{"model": "contrastive audio-text model", "dataset": "read English sentences (LibriTTS-R)", "train_examples": 15625, "n_mels": 40, "hop_length": 160, "input": "log_mel", "spec_augment": false, "win_length": 512, "tokenizer": "word", "vocab_size": 8027, "loss": "softmax", "embed_dim": 128, "encoder_arch": "crnn", "encoder_norm": "batchnorm", "encoder_activation": "silu", "encoder_depths": [1, 1, 2, 1], "encoder_kernel_size": 5, "encoder_stem": "single", "encoder_widths": [96, 112, 144, 176], "encoder_rnn_width": 96, "encoder_rnn": "gru", "encoder_bidirectional": true, "encoder_rnn_residual": true, "encoder_rnn_layers": 5, "text_encoder_causal": false, "text_encoder_width": 256, "text_encoder_layers": 8, "text_encoder_norm": "layernorm", "text_encoder_norm_position": "pre", "text_encoder_activation": "gelu", "text_encoder_mlp_ratio": 4, "text_encoder_head_dim": 32, "text_encoder_fused_qkv": true, "text_encoder_bias": "all", "text_encoder_qk_norm": false, "text_encoder_parallel_block": false, "text_encoder_inner_norm": false, "text_encoder_positions": "learned", "residual_init": "zero_last", "optimizer": "muon", "muon_scale": "original", "lr": 0.039, "momentum": 0.85, "nesterov": true, "orthogonalizer": "polar_express", "adamw_lr_other_params": 0.002, "grad_clip": 0.5, "l1_shrink": 0.003, "cautious_weight_decay": true, "steps": 2400, "batch_size": 128, "epochs": 19.7, "lr_schedule": "cosine", "final_lr_fraction": 0.01, "warmup_steps": 120, "weight_decay": 0.08, "adamw_weight_decay_other_params": 0.01}
Rows from block 2 of the audio encoder of a small contrastive audio-text model, named by matrix and row number. Each number is 128 + 32 x the weight over its row's rms, rounded and kept within 0 to 255. All counts start at 0. Numbers have three digits each.
After each channel's rows are labels from the 100 clips, of 14976, where the channel reaches its highest value: "loudest band" is the band of the loudest frequency at the time of the peak. Only what is clearly more common there than usual is listed. The data: read English sentences (LibriTTS-R).
# conv: width-5 conv, stride 2 (encoder.blocks.2.conv.weight, 144x112x5, each kernel summed), inputs 0-111

conv.108:137143105163115181153044138086087107127047135076123162119105105104124112125099114142159123119146199143097083099139098117101178162142125158103118096134104146179109116122148121154104112140149094135112125118098115138178177164142113092110142083162089163115126114125073069163090132192179145071131122225053092110138084099104136139126155104108
loudest band: 2000 to 4000 Hz; 4000 to 8000 Hz

conv.6:071102149086150162134156160109134205105075083156143117092146130177011062102112087117136121085113107131113111124083118138109162138147118149140089149168130097122117147144098128129111110118187171083106135201143125095168128082086106117117127111147119135105077091104149087132160131104174172080114124130124096047136190120088102154155143124146
loudest band: 4000 to 8000 Hz

conv.27:131188137167146103120182111145111019109178130168163117131125126104173089131100176128146120125133133152189138137179163119092132134172112129147094136124100119116062102135119109092114122136206119113111137146180070141173154092151137111156099132142104142055137136161060129093139170123135139142067111133079128188124149222135131121135156095096
loudest band: 250 to 500 Hz

conv.130:129141133112130140210116137114160105097108138160128144123123147206143142229184146161117151102135085068135119112150142139124102139125109114118163141237236098121097127163156150120142129113123077116224141095141108111135116117119110228101101155107141108124120130158120138118119159145159180121159122102094164134136173121141141120128122134143
loudest band: 250 to 500 Hz

conv.80:086173111214146208141115112118208112151126110135111179110120107141131141092140119154175113112099109150112152146062159116115135135131073087119102107094087118149131113126142129087096122155019116101133139157130138156054169167122122134145115149111119192152131132191084129128139198123157146107090138204058126095135124122129128143158143136099
loudest band: 500 to 1000 Hz

conv.9:152130072190144234133112142125110124119178106117132133123123131131105143133139184125148164148146039147151076112137136098096150151148101123128146147116131144125190125056124126106105120194114107153104126090127170087054204102137129153111111152077139148142017102120094117132123151126183173141149105133121098102179128126097119109103147135173
loudest band: 500 to 1000 Hz

conv.61:117199084063140120118129094126155157067147106118099120098164190111149146075103167152127109094087055077148118061170063122115122150148133128141156083093126123075115139120137139130159113167121129113125133140145115087151215105101133125118185116103133172118141114063112181155105152132126117120159131163145171124051153120068102133125197109116
loudest band: 2000 to 4000 Hz

conv.58:132123136091108068134119113160190109094142123095135084126112136139119154124110117133124153143166108128129112189153149126125083180067147125084128149121106094118104214150177087103120108112041165091065085120184168170149103147126085118096125114138135131111125138037145094174171092147042139148151112136106139117148112133113168069075136139156
loudest band: 500 to 1000 Hz

conv.40:113173149131153190107217121049124151169131132139147127129186135079106131126135132125097110130110153115146079100164145140126176171109124150146129130107128151163149117150122100155179117145206176123135108255123132134186152127146156117135122171147146127115138106144189077092130129139171121044114151130136120104084099148145138126110135108155
loudest band: 4000 to 8000 Hz

conv.127:107255132122131152132153102122137093150076119096129149120185157130157153120127096112138115125125231128134135127106105159103212158138068175115073132141093174145149107192120170157110080121119149136161155157141086131082152192131107150111152150130059101131134129128119116092146129182113131109130104160131108123149106116101124209081113129119
loudest band: 250 to 500 Hz

conv.90:187122118123149112156124098136152067243109118149136218130106095150099130140134129114088156125165115150104174197168182117143102085132222121134154123111146158081120132119166094125129164067148103128166110106145100159112102098131058130108139172099104063122147069136129156067115158159141158149135149082140118143136118154131118096129116097129
loudest band: 500 to 1000 Hz

conv.113:105101123113116084107125135129109093000136084159119127114136120136122124136098141139116171145154080038128037168145128114133131123121060146128201130099147105114121166159145066111159149112085140116109103114155146186126110114113109111125086130163076121075186109100067117088120133115156081091094138099118100085117095162166144136114125113126
loudest band: 500 to 1000 Hz