A small contrastive audio-text model, trained from scratch.
Training: muon at rate 0.039, 2400 steps, batches of 128.
Data: trained on read English sentences (LibriTTS-R), 15625 training examples, 19.7 epochs.
Rows from block 4 of the audio encoder of a small contrastive audio-text model, named by matrix and row number. Each number is 128 + 24 x the weight over its row's rms, rounded and kept within 0 to 255. All counts start at 0. Numbers have three digits each.
After each channel's rows are labels from the 100 clips, of 14976, where the channel reaches its highest value: "loudest band" is the band of the loudest frequency at the time of the peak. Only what is clearly more common there than usual is listed. The data: read English sentences (LibriTTS-R). In brackets: how many of the 100, against the usual share in percent.
# conv: width-5 conv, stride 2 (encoder.blocks.4.conv.weight, 176x144x5, each kernel summed), inputs 0-143

conv.6:143079118119152102100143116128101113170151094127145148101125083162107125104135131133119140138193135121150111157119113153123118127111114146129109119132102167133127104129168144116118170147129131153148151116112130123131140158084206135143090126126094137119092126150181132119137123088163104122168160163197123113146119084112154098140144101112117130152126126124105110081109130105111126130116149170118157116088113108118117126126107132082088
loudest band: 500 to 1000 Hz (38 vs 8.8)

conv.51:104108145143139129152148115117122171140139128112113144135136108128128084135133146111114091112090128140097061117116131139122140122138088130188194079076133109114116114140112126123116138140153130050161118107120088113153120125137115154148132117106124095135122122133120122126104149142193116101114158124137140118121154126070093167127138082118136146117170174113147128112093122151110135096109132126125132098192124086132125108129119155136132
loudest band: 500 to 1000 Hz (43 vs 8.8)

conv.2:137123128126162086128121162146141114136144140122146149162146126122148195150134139106129115147106131134138123118135136094117108144129112138139111107101144151128145133131136159115108134219157138231115187119105158114131124129127149055136174142138128133163189146116169124149172154137146134124121123121129105114137119124133149125118109156136100123128174165125106113139122164116192121124123130133131109111138132118143105112095146131140133
loudest band: 500 to 1000 Hz (40 vs 8.8)

conv.0:122117146160146107123123154083089131104127126179166181117129112157129135095122131105110134141156104087103128105120114108126124111130143124109107183129131111126124118119148135104127087095098093091174133128113077093127151112130109107125150126097121140135092105163170110157115132109114127113143168159144135110150096121146148136136143138123114151143130131127163133127120140167118154091107102116130170098084147118097094097103085176143054
loudest band: 500 to 1000 Hz (29 vs 8.8)

conv.53:124122094127160122141139107120146182124125115110183133133138082137102123128138096126117108168128137125122106113104151125144133131141133117151121062150126100119125131142153123116140110152158118162143129139104140132136094145137131130091175162137153125140167138106113135085188154139160138126122169123192128106121117108135163093099137146123128126166199153127087114132111122095189133119135120107179118107106144129125113121118093138173079
loudest band: 250 to 500 Hz (53 vs 18.7)

conv.36:139140125132149121083172113106135121161130178130122136130118144112116124183179131126112146143125149148118120184095132136155126154152118143120141123089145151127128135126156171144126163167097098112145133155139229134148110133152133121157122113117149165131124121126125128178105166151145133125117136132141152189152132117103146132209133132143113168127145141129112122117121134120115122129126129183098102177115125122129121110113180125122116
loudest band: 500 to 1000 Hz (26 vs 8.8)

conv.35:124117153132151126134122226140139153165122105129146131125110136120152113135126140124131133142123117159109106145116139123112109113123152115132111151141116149128128142112122169125132084132117158090113172129100140097117137098127129153115119168121146127110137146139141115125125120128117144136153173115132143106165137129123176128185124136166101108106106140102090141099119101123129125129116103114126129198209132045125117097102177132174095
loudest band: 250 to 500 Hz (59 vs 18.7)

conv.19:123121075135103193153122170114151119106066096115118106128126110101146087106138144108164110129084124118112095118128133128130139116122111096150137086183093141118112132131123132110127115118070135123132114159158103168105109143123120142103133154114114110133117132113113143091155115130122113128146151156123100167114144118129137214118111119125133133133122119160147076100115154129098090147144126115147154154193124067112110134144121129133110
loudest band: 250 to 500 Hz (40 vs 18.7)

conv.158:126124101132128135128244184152121112129113115154121144111147135183140120118131157129110132126145127137127159140255127136137108126138121115123118131128160147118133123121131123132128112117130131136112161138099104138129140139127129125127117107121131126119124139130128112089150124120098125118205108137119137136139104122120121140100135129140124130127128114148151130144128132119145129137136134126132113118149130247130132139124122129144181
loudest band: 500 to 1000 Hz (45 vs 8.8)

conv.63:098104142157125135125129131100120130107141157127151118105126112143131142177091108164130139125135119107108118153102115115124095111105106132142132134154137114114171126108115108131129123118117155159170103117102123080133134146149136143106136157117132126104132214126148211165180120154120112122143131110128143101107116111116084166132136175088122138129181123173157110126115145145151154121116137119181157083106192146101126138131120100121118
loudest band: 250 to 500 Hz (44 vs 18.7)

conv.164:117177100143186102123168111129129124098149072113131142133129120130133153117139123148130103109138091088150184134164144141098132126097133128122096125136104119159139139133139122144129106098133134148130138146121115124126111120108103089122126127153118126128134111123133165131165138141134137140123199168140146128155137106123112120114069116146132120124238154165137134125153153092132131130114135136104092117106107122147107048103124109113158
loudest band: 4000 to 8000 Hz (46 vs 2.9)

conv.127:106137104142136064105120132121137208122139137152124154157143108123120105136135121180103125127118148141125131132120114099156116123144138139157109119115105151127156125135138134098179144103161113158219121140139090145140122131120134116144190100137127165116103128121139130135116133113167117131135101211145108149134112126107089117117116104137104117092124140113136121140124134120109107128129127147134117101094127127132149149227119105112128
loudest band: 500 to 1000 Hz (25 vs 8.8)

conv.78:107129126122152138172110153125123170172116154141073142148119124132156121139147138122126102141119119158109124170119125132168170156118135165130117170126123128129126114123122153106132133178118110096113165106130103111127145113120110137146158116127093146122089134135134157169139098140104122097153138112162147116192117116132143069167183131197115141131118106114147130115124130180113145143120133165149154138174174164165127141124157160155150
loudest band: 500 to 1000 Hz (37 vs 8.8)

conv.90:111124098130133158092136103150130152146135114184126176141134156133094121059119134098132147130132142154127119152137138123149111141126105124121150132101161170097124112123131135107155132098117141095138168147134108137156166101117120130104121104123144109099097149142165134100127166113108128117131086139129167147128084122102080116128099107170096148076079138124140172078111104137125147163121113120102112093156115154111136140161145182174130
loudest band: 500 to 1000 Hz (28 vs 8.8)

conv.39:130112109102075125124118121124121125121098137124089117123123111108122103128123107109127097137116104140155136087148129143105117118163123113123101097122077105137076127069044111120157135086140146085090071113130137095127098149146134095151108103168150108109119130161088155128105102088130137112098142116138126137142115132113150134116150090115135123108097175123112135132121130073097109107098114095091117123133110144131099126069123113141108
loudest band: 4000 to 8000 Hz (42 vs 2.9)

conv.151:141121120109142134118138116120090128155131096128092123127123119112116104072132115132117128110117106078131093090101118137125208145120119175103112121115111116136068127134170107101126149116112089099125111115154139084127115145142159162136112104147132126096108144164118159123155084173118106157138121147106102109138107159138148163103177171171163126188111087144132113119124109121129166126137113107113183115140118134151112128142142100130133
loudest band: 500 to 1000 Hz (25 vs 8.8)

conv.100:174128142111140150165080111128125130112109121125069104116125140122118133119127093120154116107247141141136119147115128117169132153123095130164116136124132156172116121083165112103134158102116125127139138081138140125140112132109143187129140120166101135139126101115135138127109140154113125130150108100104156119150119121129131124119197147113139135200133117122159117154119136112093134158174113091107130092105153111127139133117130128117126
loudest band: 4000 to 8000 Hz (59 vs 2.9)

conv.132:136140121134134147183094133136119126212094146113145118152101090120123084145150137139106135117136120069138147154122129137133186154156127140123120135127137118138137139138109125145118127150125130104131062111106178126148106106154153173144119139157119104127135106178101114132162132156134126120132109106094138153139161135107146128132177118109153167175176108100120140098165119121134161117127127144155101078131090136139134136112172133103166
loudest band: 4000 to 8000 Hz (88 vs 2.9)

conv.129:143117101155116140189083132132151150174135151121104063115127135094115173129152183150127108131197130145133115126102137157162137127105131110115137165123130133152152137136128163126112141174117120111129099140144199137148137138127126159132133125122140166153163138127076142131122130114148107134138151111140111130124114125127108115126160103107160176138094130096126125120123184134132135167091125188155143138164121071132131130118148137114102
loudest band: 4000 to 8000 Hz (44 vs 2.9)

conv.49:112129169145070124094144111096121137104188110121110121138117116119120148119119121156154132128150120093127152096108126085124118126122129135126124139119132113145135126094204143138091129082194193114141104131103112137130134093103082134117124119136139124117186120110117103100146113106098119177087146154089143118115128105123104117152108138139148136142103121127138124139110126146159126121131073143161193143095164087123144116133124130142155
loudest band: 250 to 500 Hz (45 vs 18.7)

conv.173:139158085158131151150109113117097160125149118127139142115122109132123120099131125186131132111134095144130151160119130176126154105106127158117122197092151167119180127128146135168131097127127140133191173089125135119120115131094140105140112128084100117148121109170156183096153100152121117131131141142117157147143125125132093113116133142132133122144220126154155135171127111141122137109172142126151157124119158094144138146134113120119092
loudest band: 500 to 1000 Hz (34 vs 8.8)

conv.40:142134165104126127125103129160108104148094118117075122128121058090139163073127137114132123126134143127134141080168134158106139126121120147133090134118107115117124089099076147111128147142166103140159124107154100109129101147124153139177098117108142120156129136173122117135116107168115130106143129112088166138182123118131166155137167138133109143123134111141134137143141072130095142142187123146118117065125136160175122131124135098098113
loudest band: 4000 to 8000 Hz (62 vs 2.9)

conv.23:138126104109126105141139119167129154114133177143139134118122149183087112086113099120156123103163095200132116189087123189123129130119127107106094092124095146115243142111140137159135109091140126124148185124140081122089142174108135130099127142131122131125128089163137120137121131110154157132129141094145139106142144132119138137134131116132132129143121125140093112108146138101146122116146139102133114150119125107114143135117118136107139
loudest band: 500 to 1000 Hz (36 vs 8.8)

conv.118:153112097145137132148110163104093121159095085115168134128099091132153125057115091133114100130096161158126123140150118144149135126136113127098112103138098138143104121118068125098125142137125127116114158132122131121140086111107111166104159144085140129112119101137130123118087124130113128135125150102129111142147146118146170089085160162126122131131083131108106086132117090118117140157122112139142129200128085201141125090096139149130152
loudest band: 4000 to 8000 Hz (59 vs 2.9)

conv.29:091134137117124110124106063137072124132172110127131117105166149114115140089133148146151113080131143134121192134133124158140103103136155114121149128080110102154141148089103107137176118112090160071151110120107122105132143149129125119138144152138090137151145072108123133126127134133129139123124113069141186126115127167082100125141111092138122127136153158131134100095118154116115131138146120099157138137093141127097165161074111129129135
loudest band: 500 to 1000 Hz (28 vs 8.8)

conv.162:159121137142156129187083152133115146130119111090172127202123100148201075138132149135108109126102113101114101134124130178150158134122117133145149156142114146099150153113108134108134137208142165163115140101127124102133115141148128136114106128123098133136139129127114142114138182163150139107147156136147125169168138127120165119155129141127118149127162133168114108138128092106130150158144127118137126133129141168153123115104187147104119
loudest band: 4000 to 8000 Hz (36 vs 2.9)

conv.171:102118119121126214140142124113140136140153111163114152099108128129134130137110105121120130129215113108120092132072113117121106135126134135105103128127164110120139122141148100143128122131097128124096109129199126124116135095115112148129136122133120104143165235126122176162150139160121131125137150109114148127157147117123138126138143163148128099110121104132167142155099137082140103128107093134109133109140131130109126143198127137150140
loudest band: 500 to 1000 Hz (34 vs 8.8)

conv.150:142122135117136118152109138109117205086212155135138131148179087117119118156157126120148142118128131109120126166126115116114129104128102169133128144111113139151142128079121125111142122145128140179166147102098102076133114111121160119123113149115074122113129140119133140116111096135142135096134174083153171102145161109116121121101144138145114122160164093155082096099138119081091119111130126152158115093115147133146133145099116115111105
loudest band: 500 to 1000 Hz (48 vs 8.8)

conv.169:140113138119092134135134185146107131138153142152129125108119105142191117127152134132182149136126087119131115134135120159108129158126121121122122149115104129138125147131122159154130120169134205178111110125133124129117140156125126129161150123127070111119123098136132114177114113119106130154133130147101147121166137111109117239118147115156141130132136120149157103066135137164120132124132126131141167123157114052133140167137129114129120
loudest band: 250 to 500 Hz (53 vs 18.7)

conv.44:109102154118152114085130114131113172147107100169100129123197119149134106120136120178114124137117138101098115133131133079125134088142107147124098122117140123114089127149151143173151127100051108162167139127169129097164096132136127093125100120092155129113153148139146175145143120142165133129121138124175182115138075122147159112116112142144100116109132162129112118178111128129136097108120125153115122126122166119132131139157132111097087
loudest band: 500 to 1000 Hz (40 vs 8.8)

conv.43:098120118111114152151121132129130120104131125107153103082118100100126156198121177128139139142113127131131089096129201129139129123119125112143159118175115121130127126113090161097127110118102122128096176112134091149123137133119105129133144167136163134142148155114138116110116099117090093143111118131115133140123079113143189091147093140116137131106128141126148091120122137112149080169127113112150125211133121134132119075092128158095098
loudest band: 250 to 500 Hz (43 vs 18.7)

conv.60:113120090166156102109135137131181106122110139081112130120125103150119072203127124148167131150114119130102142095107123075117126097114099124109153132128175116128133136169178172126110125127149140087106137139095155111131111094118104110135091126086159120117119120097112125166121139117124115111141183085161152141112114115130088115135130115143118137132101118121115156176120166147114115121119125089145137140171123083132118152102122121142080
loudest band: 500 to 1000 Hz (27 vs 8.8)

conv.121:131120099162115150125150134175124130090143159124176145116140136159123147145111133114178145115111164114122165084142132120143124132178141122152167106173132147125134178151096108126147107100133162121142168134131135136150169143183137130107098147132217123114132163110121145149167095089132132118136135158114171136124136135127128180133135157117160134130071137136150123175150106119106135140130104114148177134125115133132136139160117144113153
loudest band: 250 to 500 Hz (52 vs 18.7)

conv.149:133093180157129117101178117129143108102165171130095131120136123122116138141111104176098117144147124149122121075117151084134126128130136186128108110143159140154116103171157144135117130166092150149139097155170098132119108159129126118102143121119156130171180144111128139126130085078092096140118116122146109097107114113141122097116126138128126122128146130142123145154098135129191104132091092146183121111127103115118127157149109084105092
loudest band: 250 to 500 Hz (39 vs 18.7)

conv.125:125120103143113182100089131134122157135095212100115144140165136129120093137148119193125083130107139088135085103110142118129121161129125138142132130114173151099105134138145119114153134128115113162125139145105083130124148115145118095136148103132130119122113144133121210135169110137130123113156125134127110131123101121118136154149089124129112154118141135167170161169127201156116121120134131130168119138122111074113133150164129163138118
loudest band: 500 to 1000 Hz (31 vs 8.8)

conv.84:136125131131108134142150110082154100127122097123213100083166127149133118098116147102144157149120142133103150126117153130097119126147081128126144137126171137130121099118141148131127125112151171113120125142122112136142155114144131165109126189123125119135181127126134147100184133139087119121115113185104122105113212114150129175123130103075127135111160119117147108130130116166191127124163125124130094117106120121122128158112137156111135
loudest band: 250 to 500 Hz (49 vs 18.7)

conv.62:146122127172091114099107107121115118133148047125124110152111132106126132083116094122120176124141112071131132127108124109115100135123133126117132115114127125116093126100177119110109134101117074123101106133142145091124120124134096152104140151133118120072084104103112106121105069126119127120136113110133126159124127133101114130118110107127120115123102100126137092108143101099055113153090107152067205135109092129140127127146127109130115
loudest band: 250 to 500 Hz (39 vs 18.7)

conv.67:123131143153128138113103071115143171129120148122153128089096122134118160121113116139136124133090097086133121155116125133109109126138132128104117112122119118095142120146161074117121091094140119157134121156127127121106150096107128105091103145124141133189137186122107172111160124131122105115091075118074125089107140122162146148112130109097138107104147091105140172132132151114166084076126141087167117123074156117133121133131100083114118
loudest band: 250 to 500 Hz (45 vs 18.7)

conv.61:140132196134117101113109123122153134157135149160159094122113093123129138123134088080166136106105138159105132162108122125125124111140109145142101176136127140131162118097120134102117123159097158105141134135189142100124108134104143097174095145124131105138154122125124112172117144116186129105114121143103134103167144098112097134143082135141157117105096125108124092115132109140111104121129123173089138128190104067090124154167125125103120
loudest band: 500 to 1000 Hz (30 vs 8.8)

conv.103:123119142134123142095114131102117084114114111140102115107100123120170106089111139100127114124134136098112135167133110133119121122110112116147174140162097150113137117106135123123117110144081117068101147128129080151145142141121120104083096131133100119095135138117137114100130148148075094130125142155132135103150106131098110090149062153115122137162111104129174104093086129165124110149099128124093128144127164195178114098132149184151127
loudest band: 500 to 1000 Hz (34 vs 8.8)

conv.155:140123154141110114111233202107140119146134139137130120156116092209186116134120106125124151129129144125112130134229120142118139139132122136110125145113126118126119111142106126120128132114126133137124119134109145143138115120108129121135120116127127110145123128131107104119125138136094136119191139114116129125174116127108110156123125130143119124137129112139133136127126154137134128137128124134106097105113154245157136139114149117126177
loudest band: 500 to 1000 Hz (43 vs 8.8)

conv.135:129118121110161132082112117114130135166109129130124134137119118162150120165117166084129127126127127165125084143122124128109102130100179140146156097129109114105150113117130135129107130140126145140064171129172141118119143112086130111114145108121102121145115194091120121161105187118169128120110115163172137084090118136133111146135120102125103130112153155155150135085120153122141117135111146186124112161128170111128143093122175165186122
loudest band: 500 to 1000 Hz (34 vs 8.8)

conv.83:128116087121080134110131097147090115169114105142116117116121099078125124108109162138125124108152119151110116134114117145157095132083085122146136146129078126109093095112131150109137114119123117086121125127155091140124175108106105137134107141111097164120112109088102088142106138086116120111120151103121122127169140118111144163160070066144131158110098127131135139133110178149105113153137114118095128150176141155126119118114125191176113
loudest band: 500 to 1000 Hz (36 vs 8.8)

conv.137:126129169087139125123124117083136116122104237138121121127113128124107132155112128122124140128176123144129149159138129121101110132135139114131104148104123080120158116129105137151133122137118094158206121143127142114127137139146128165090128085152111135177133119138114135144093135121151115115106117143099094124170156109115078109146162126160140127145174141107121144148120170164109137183130112133108114105143152164111171106124127154118169
loudest band: 500 to 1000 Hz (27 vs 8.8)

conv.134:165134088143120096114140099154128135139143118109132156116135092136125122105140131131207092148130118142109108164128160150139128124122102111192124110147098140133133123120147121127112135124198147131101168136116138116130105157135128146133115163141116155158161130130134122145181156179121108113118133136164107129157151125141139204144142114148133140107178137145110121155152127095132110141218157134171166121099121129115112124108136115119134
loudest band: 250 to 500 Hz (72 vs 18.7)

conv.174:123135088113111157127127162115166099168114110145146099142088106171161144177111119096117149141143148139134142133105146133115121119148131129105130149098087108099094143132097135131112149147126128152101075133127187106121150136132134139124141105106164125123134125134128098203129088138142138107118150142137123134147121125126140081145129147153097139105131113110129121113096156114173123150107134185100106134156126215103149075110148158153127
loudest band: 500 to 1000 Hz (28 vs 8.8)

conv.13:159127126187101141145131140118144127124159115119191141128160135150116142223138160129128130133170143154132113121139127139151114108126133159134129132139164111151170146126150133143135156116137122172150091132093143145121139132143135176114183148151136128151153121129134109148181143114136113122113095150158108115118105129117113100123129156130138128125148149137151124133129149116200116160122125155218082165106129123132124144174113121126122
loudest band: 250 to 500 Hz (44 vs 18.7)

conv.112:150089196149121094104124113104139122090157186145157169121094130098118117158122148143099121136149123149123106141130117081123091090099099133093105158135139143122179124128134121131115109098145120091151191148145111126115111103117157121115122086140121116133091095148160118134124131078113087115130129189081147106122133113138135119101124180106083103090080124120135095137116145131119131107118112113109110149115140123119142121143096136128105
loudest band: 250 to 500 Hz (39 vs 18.7); 500 to 1000 Hz (26 vs 8.8)

conv.101:103132164111133129116126128202108091147087181136104145119098118137131124114125123120128156116125134255130158165111115137122119148123110131111092137102144127104198129129133122134099189148154122095122150136141108099126125137075120114120138115115122113156116151135176084127119148105132111133107137111102105148150171097116120148165121147131114128114149116151101095124125108136139121116132122178103119105128128135128161110139132127127120
loudest band: 500 to 1000 Hz (31 vs 8.8)

conv.26:162120103134117130122105109134142115120103135112123164148136140162137149150135141114143116150143138218120121128135108115144123145105114130200132092107107118129131125142114136104125148132131131131078124139121146132168118113129140151141116067146061148141120149120121124138099219081145139130107124128148132115138131121120123126120126117097129141126173178131073151144127097160070110136143114120099129163143151181117147134122172118150151
loudest band: 4000 to 8000 Hz (27 vs 2.9)

conv.91:137114128160133144140131104134137145080120133148104129119157115170103075125126138153160120146120128131128144135106137123162141125125096128074136164170151083127077085177133119113136147130118149136124111144154170155122110089090134120099077131094127156137099104156136181119125120131148129100140130165125191085141141105087124178110130139117106138123093110133162142135132118216133136124098113125116142125128149115097115144158113150129131
loudest band: 500 to 1000 Hz (32 vs 8.8)

conv.17:077126113110165140092125142132092164116169130143069148166159128127133121108104130150118136123126156110129122189104121137132130117117101124142196130110138164126107129118106123127175089126129129083129174118181139142133186115174114117136093112129136118104152110091156174157129145120162130133150165081179177135138115146118104109146127110160117139121114136112151128116124125134149109127100145114127142123159159097156129159101120158149128
loudest band: 500 to 1000 Hz (29 vs 8.8)

conv.92:119103145101112119114121053112126123186150168146138127144174102132117172134156095125092114131121174151123131119097150139154136163125130105148116096123107129107131111139095135134122212135123151112105132121146110123171149121139131170182158115134104136154089117108140098173117202148131106113107111110120137140101113125081098125170129109130143160117134141148122140130125128156111110136113127181096125150102132132112147118126150139158127
loudest band: 4000 to 8000 Hz (25 vs 2.9)

conv.139:148119091134136117157114130121154097082153158159163145128123141107157184126131158119112108156200117130130111174131162112122130161128119126131092152133130120131129141134116136130131198143111132145170129119091185162174098115149154198111134124112113146168116139122140118126093146157152108142160158128107152117147129141148173104143136107169150116115144122110097148108119107108116141144135088132143124154145153197132128142125152131118137
loudest band: 4000 to 8000 Hz (41 vs 2.9)

conv.117:167104136122135104127102140101139123154109099080150129141130047153123121130126165107172078107141103127139124069147146092125159149114121142116101105133129126129066146128092145115120150134137114112120121084132102097117102178131128135152160145154140133128151140164112137116115077109130129143123121146134116109136134116180174154105178157133135115132113129124107130133151143079109154108120137130071155119145064083147126123118121120135114
loudest band: 2000 to 4000 Hz (49 vs 1)

conv.136:116143113092122137108098132122086106115110111151119131140136101131106116182111143122111111121128105141112129119130113092106094103116130144165136124106105135092129135153126085115146128097106154107133107118137073113114130114128100130095161111129108139118175170133153137139189176138129121075127159183153143096144156124116119105093115091119122121122206157122113130138108127147133133117084127122213116139142138144082157117155128132161127
loudest band: 500 to 1000 Hz (33 vs 8.8)

conv.10:135126108177149109108157110067160126179110122109158133096121124156122165153122129147100128209113120099125092131150138131097117120117136120114110109165140159141149132131156148128149130135146160133091142150142113151114112155135127114116141156134169138120131119112137113124177080156125137147113075171130127104106087135148155133157142123082134136128153126099131118159131168124209142112141125120169074125101136135118105157132116128156111
loudest band: 250 to 500 Hz (46 vs 18.7)

conv.47:157106110136129114139134119093177128115126136078145110134116140165143096132143113111153116162077128160128139102151132129098113112144076128115135135148120133127102108108138128162101106110167148171145093086124150129130092137109125128118157126120149132110096101121087103115178132117105128144115132158133161138126103144164095094159087168136132130129090149146110064105125128125139124132169128126151104122112104110132115116023127129106097
loudest band: 250 to 500 Hz (43 vs 18.7)

conv.116:131129161169163180102132094143065140163108103155101176129121094134133127150138152120108131115109153098123130152108107146197113130126124134190143150133142116113128092142130104136127134139121126121146144075106126123158100136134109114150078125131108096106124110137127164162135173114131114107114119142131195110116107121112102114158083164105112138114146132144138152159129103145110155128071114150159119113094172139121118131168143139098128
loudest band: 500 to 1000 Hz (31 vs 8.8)

conv.18:135114137132133106171116114135131117118124142129145115166195115136135128107132098127130163145130133126132127120136139095115121149181138122172125141114116124122126125176121116126134150124131140122127115151136255124194132094203136123165129125128141099132130119127122120133151136115163110125129135116135143120126104127142113113174127120130175152119173167145123117127134164121128130101120130186115128125136139115120132124083179112072144
loudest band: 500 to 1000 Hz (26 vs 8.8)

conv.107:127122149124094106179137121114110105124139135147149116153153135134114134131085155124124127109173127128127092123068124098169135149118091139158107083098144091139113141129108178113124189130100113115129120169147134123136122118130096153113240135109143125120117173081108101164137156141136107149121110138133115113101124110119131135142126155131118122127113122127106130139123127091145100140073117139125103175145127164127116118165129114163167
loudest band: 4000 to 8000 Hz (77 vs 2.9)

conv.95:131124174144095124118087119134119099179102120141101147156152107122131147186114113116150098133115100103130122159126135128110117111132137126116119124128116135120097123131092140097106139181154130172115134144147118108122116100147119103143233131142149135115102190127128149167145107115135111130108125104115119099134090104097130140179101078160147115110134124143126182150106116132121122114112115134179129135180138110130089118098160130147115
loudest band: 500 to 1000 Hz (58 vs 8.8)

conv.37:107116128170229111119132118092115134119168137132096188124139141141153117134137127120116096125068120142110138125145123136138129123107115158084119124128146149121095118110166130115119133130111159102132234124163116125128155129112110111129129123113107132134102078134218086122098166109122121135125110130165138096135121118118145115121116159129131127184112123106121109102126096129123118125129145130100144128126115115147135129123123108115106
loudest band: 500 to 1000 Hz (28 vs 8.8)

conv.140:119114144119128128120127116118128217093118141156118142103121120126111172099121138161152138099117156139114137192132107128161144125151136135116177142129124167124136133116202122108146133139084108117167128122151117141190168153143115137145126111111137134146134164124105174152121124104175123134152116152160136119141165131134118140121111125149164146139097181116130152131138136183076123131107130129140155121131150131129112179171124154161152
loudest band: 500 to 1000 Hz (31 vs 8.8)

conv.99:135169124134130116111076134127118128144130181111113089145106148083143146126126122118128126113187101114137135148092155136122160189123151121147125139133138092122190135121120125143111111148116106125125082118133105124115117170146158107122133140115124153118111095141134126115153138164081088147101088083086083145126156135116143140085126103101144132163140121144118112149130076116110140162097133111151122198104089135142151099134136101164125
loudest band: 4000 to 8000 Hz (41 vs 2.9)

conv.119:115163129133120134108122111157137139137102156122119072086138129130119110117131116152201142134135135192128159140122184144119134118116139103190117127142158122133121121130138116160139132127223149115140109135133120146130123116109128131128118190124129147158181144138111133110131112154084128110133117065124144172129110115139128119144116088119129124118198122123116108117114128126185122119155116115133140112127116150129176139102098131089139
loudest band: 250 to 500 Hz (54 vs 18.7)

conv.175:141174186123131130124157108116127086139169125146147127127109125140103121109145104119100184098193120146121118123128121136120117120086127109125137135127104125147109131123161118174133114109101116136150090130149114120128140080109142160121057103152088110098090138090161115114137161114138140149119120120141129123097156123134132101078145072114178136128117205117109152083147147119090102120115115133124141105123133124123168116140121107095117
loudest band: 4000 to 8000 Hz (27 vs 2.9)

conv.159:098139130123122159134115170169153082104102123110127122158130131119158167122121186098222133131158154127137137115112128138116116115111125123128152147135135123153145139130092123137116112125098141131149113102175155131135133124114118148151140180149113107144147112155137112142123144146132118114134144107119143132127198121133141178144115119108127131124154133130133115147134111139099128121121086116134201131189124022139131123157122130139121
loudest band: 250 to 500 Hz (55 vs 18.7)

conv.68:081124150122118135115134134127115120103125130121146112075124114110108175125136158102095110113125092159113121108122123110156100114088116115126123122132139075121129147118138165111114148131145128169135120133159130144119131115123118126119153175100129184167155141111147119129123128110132128103122163152117072112124131125206169094198134144129130119115133130119153133156113161122141121127116127151124137200212092117109107109139136158159097
loudest band: 250 to 500 Hz (46 vs 18.7)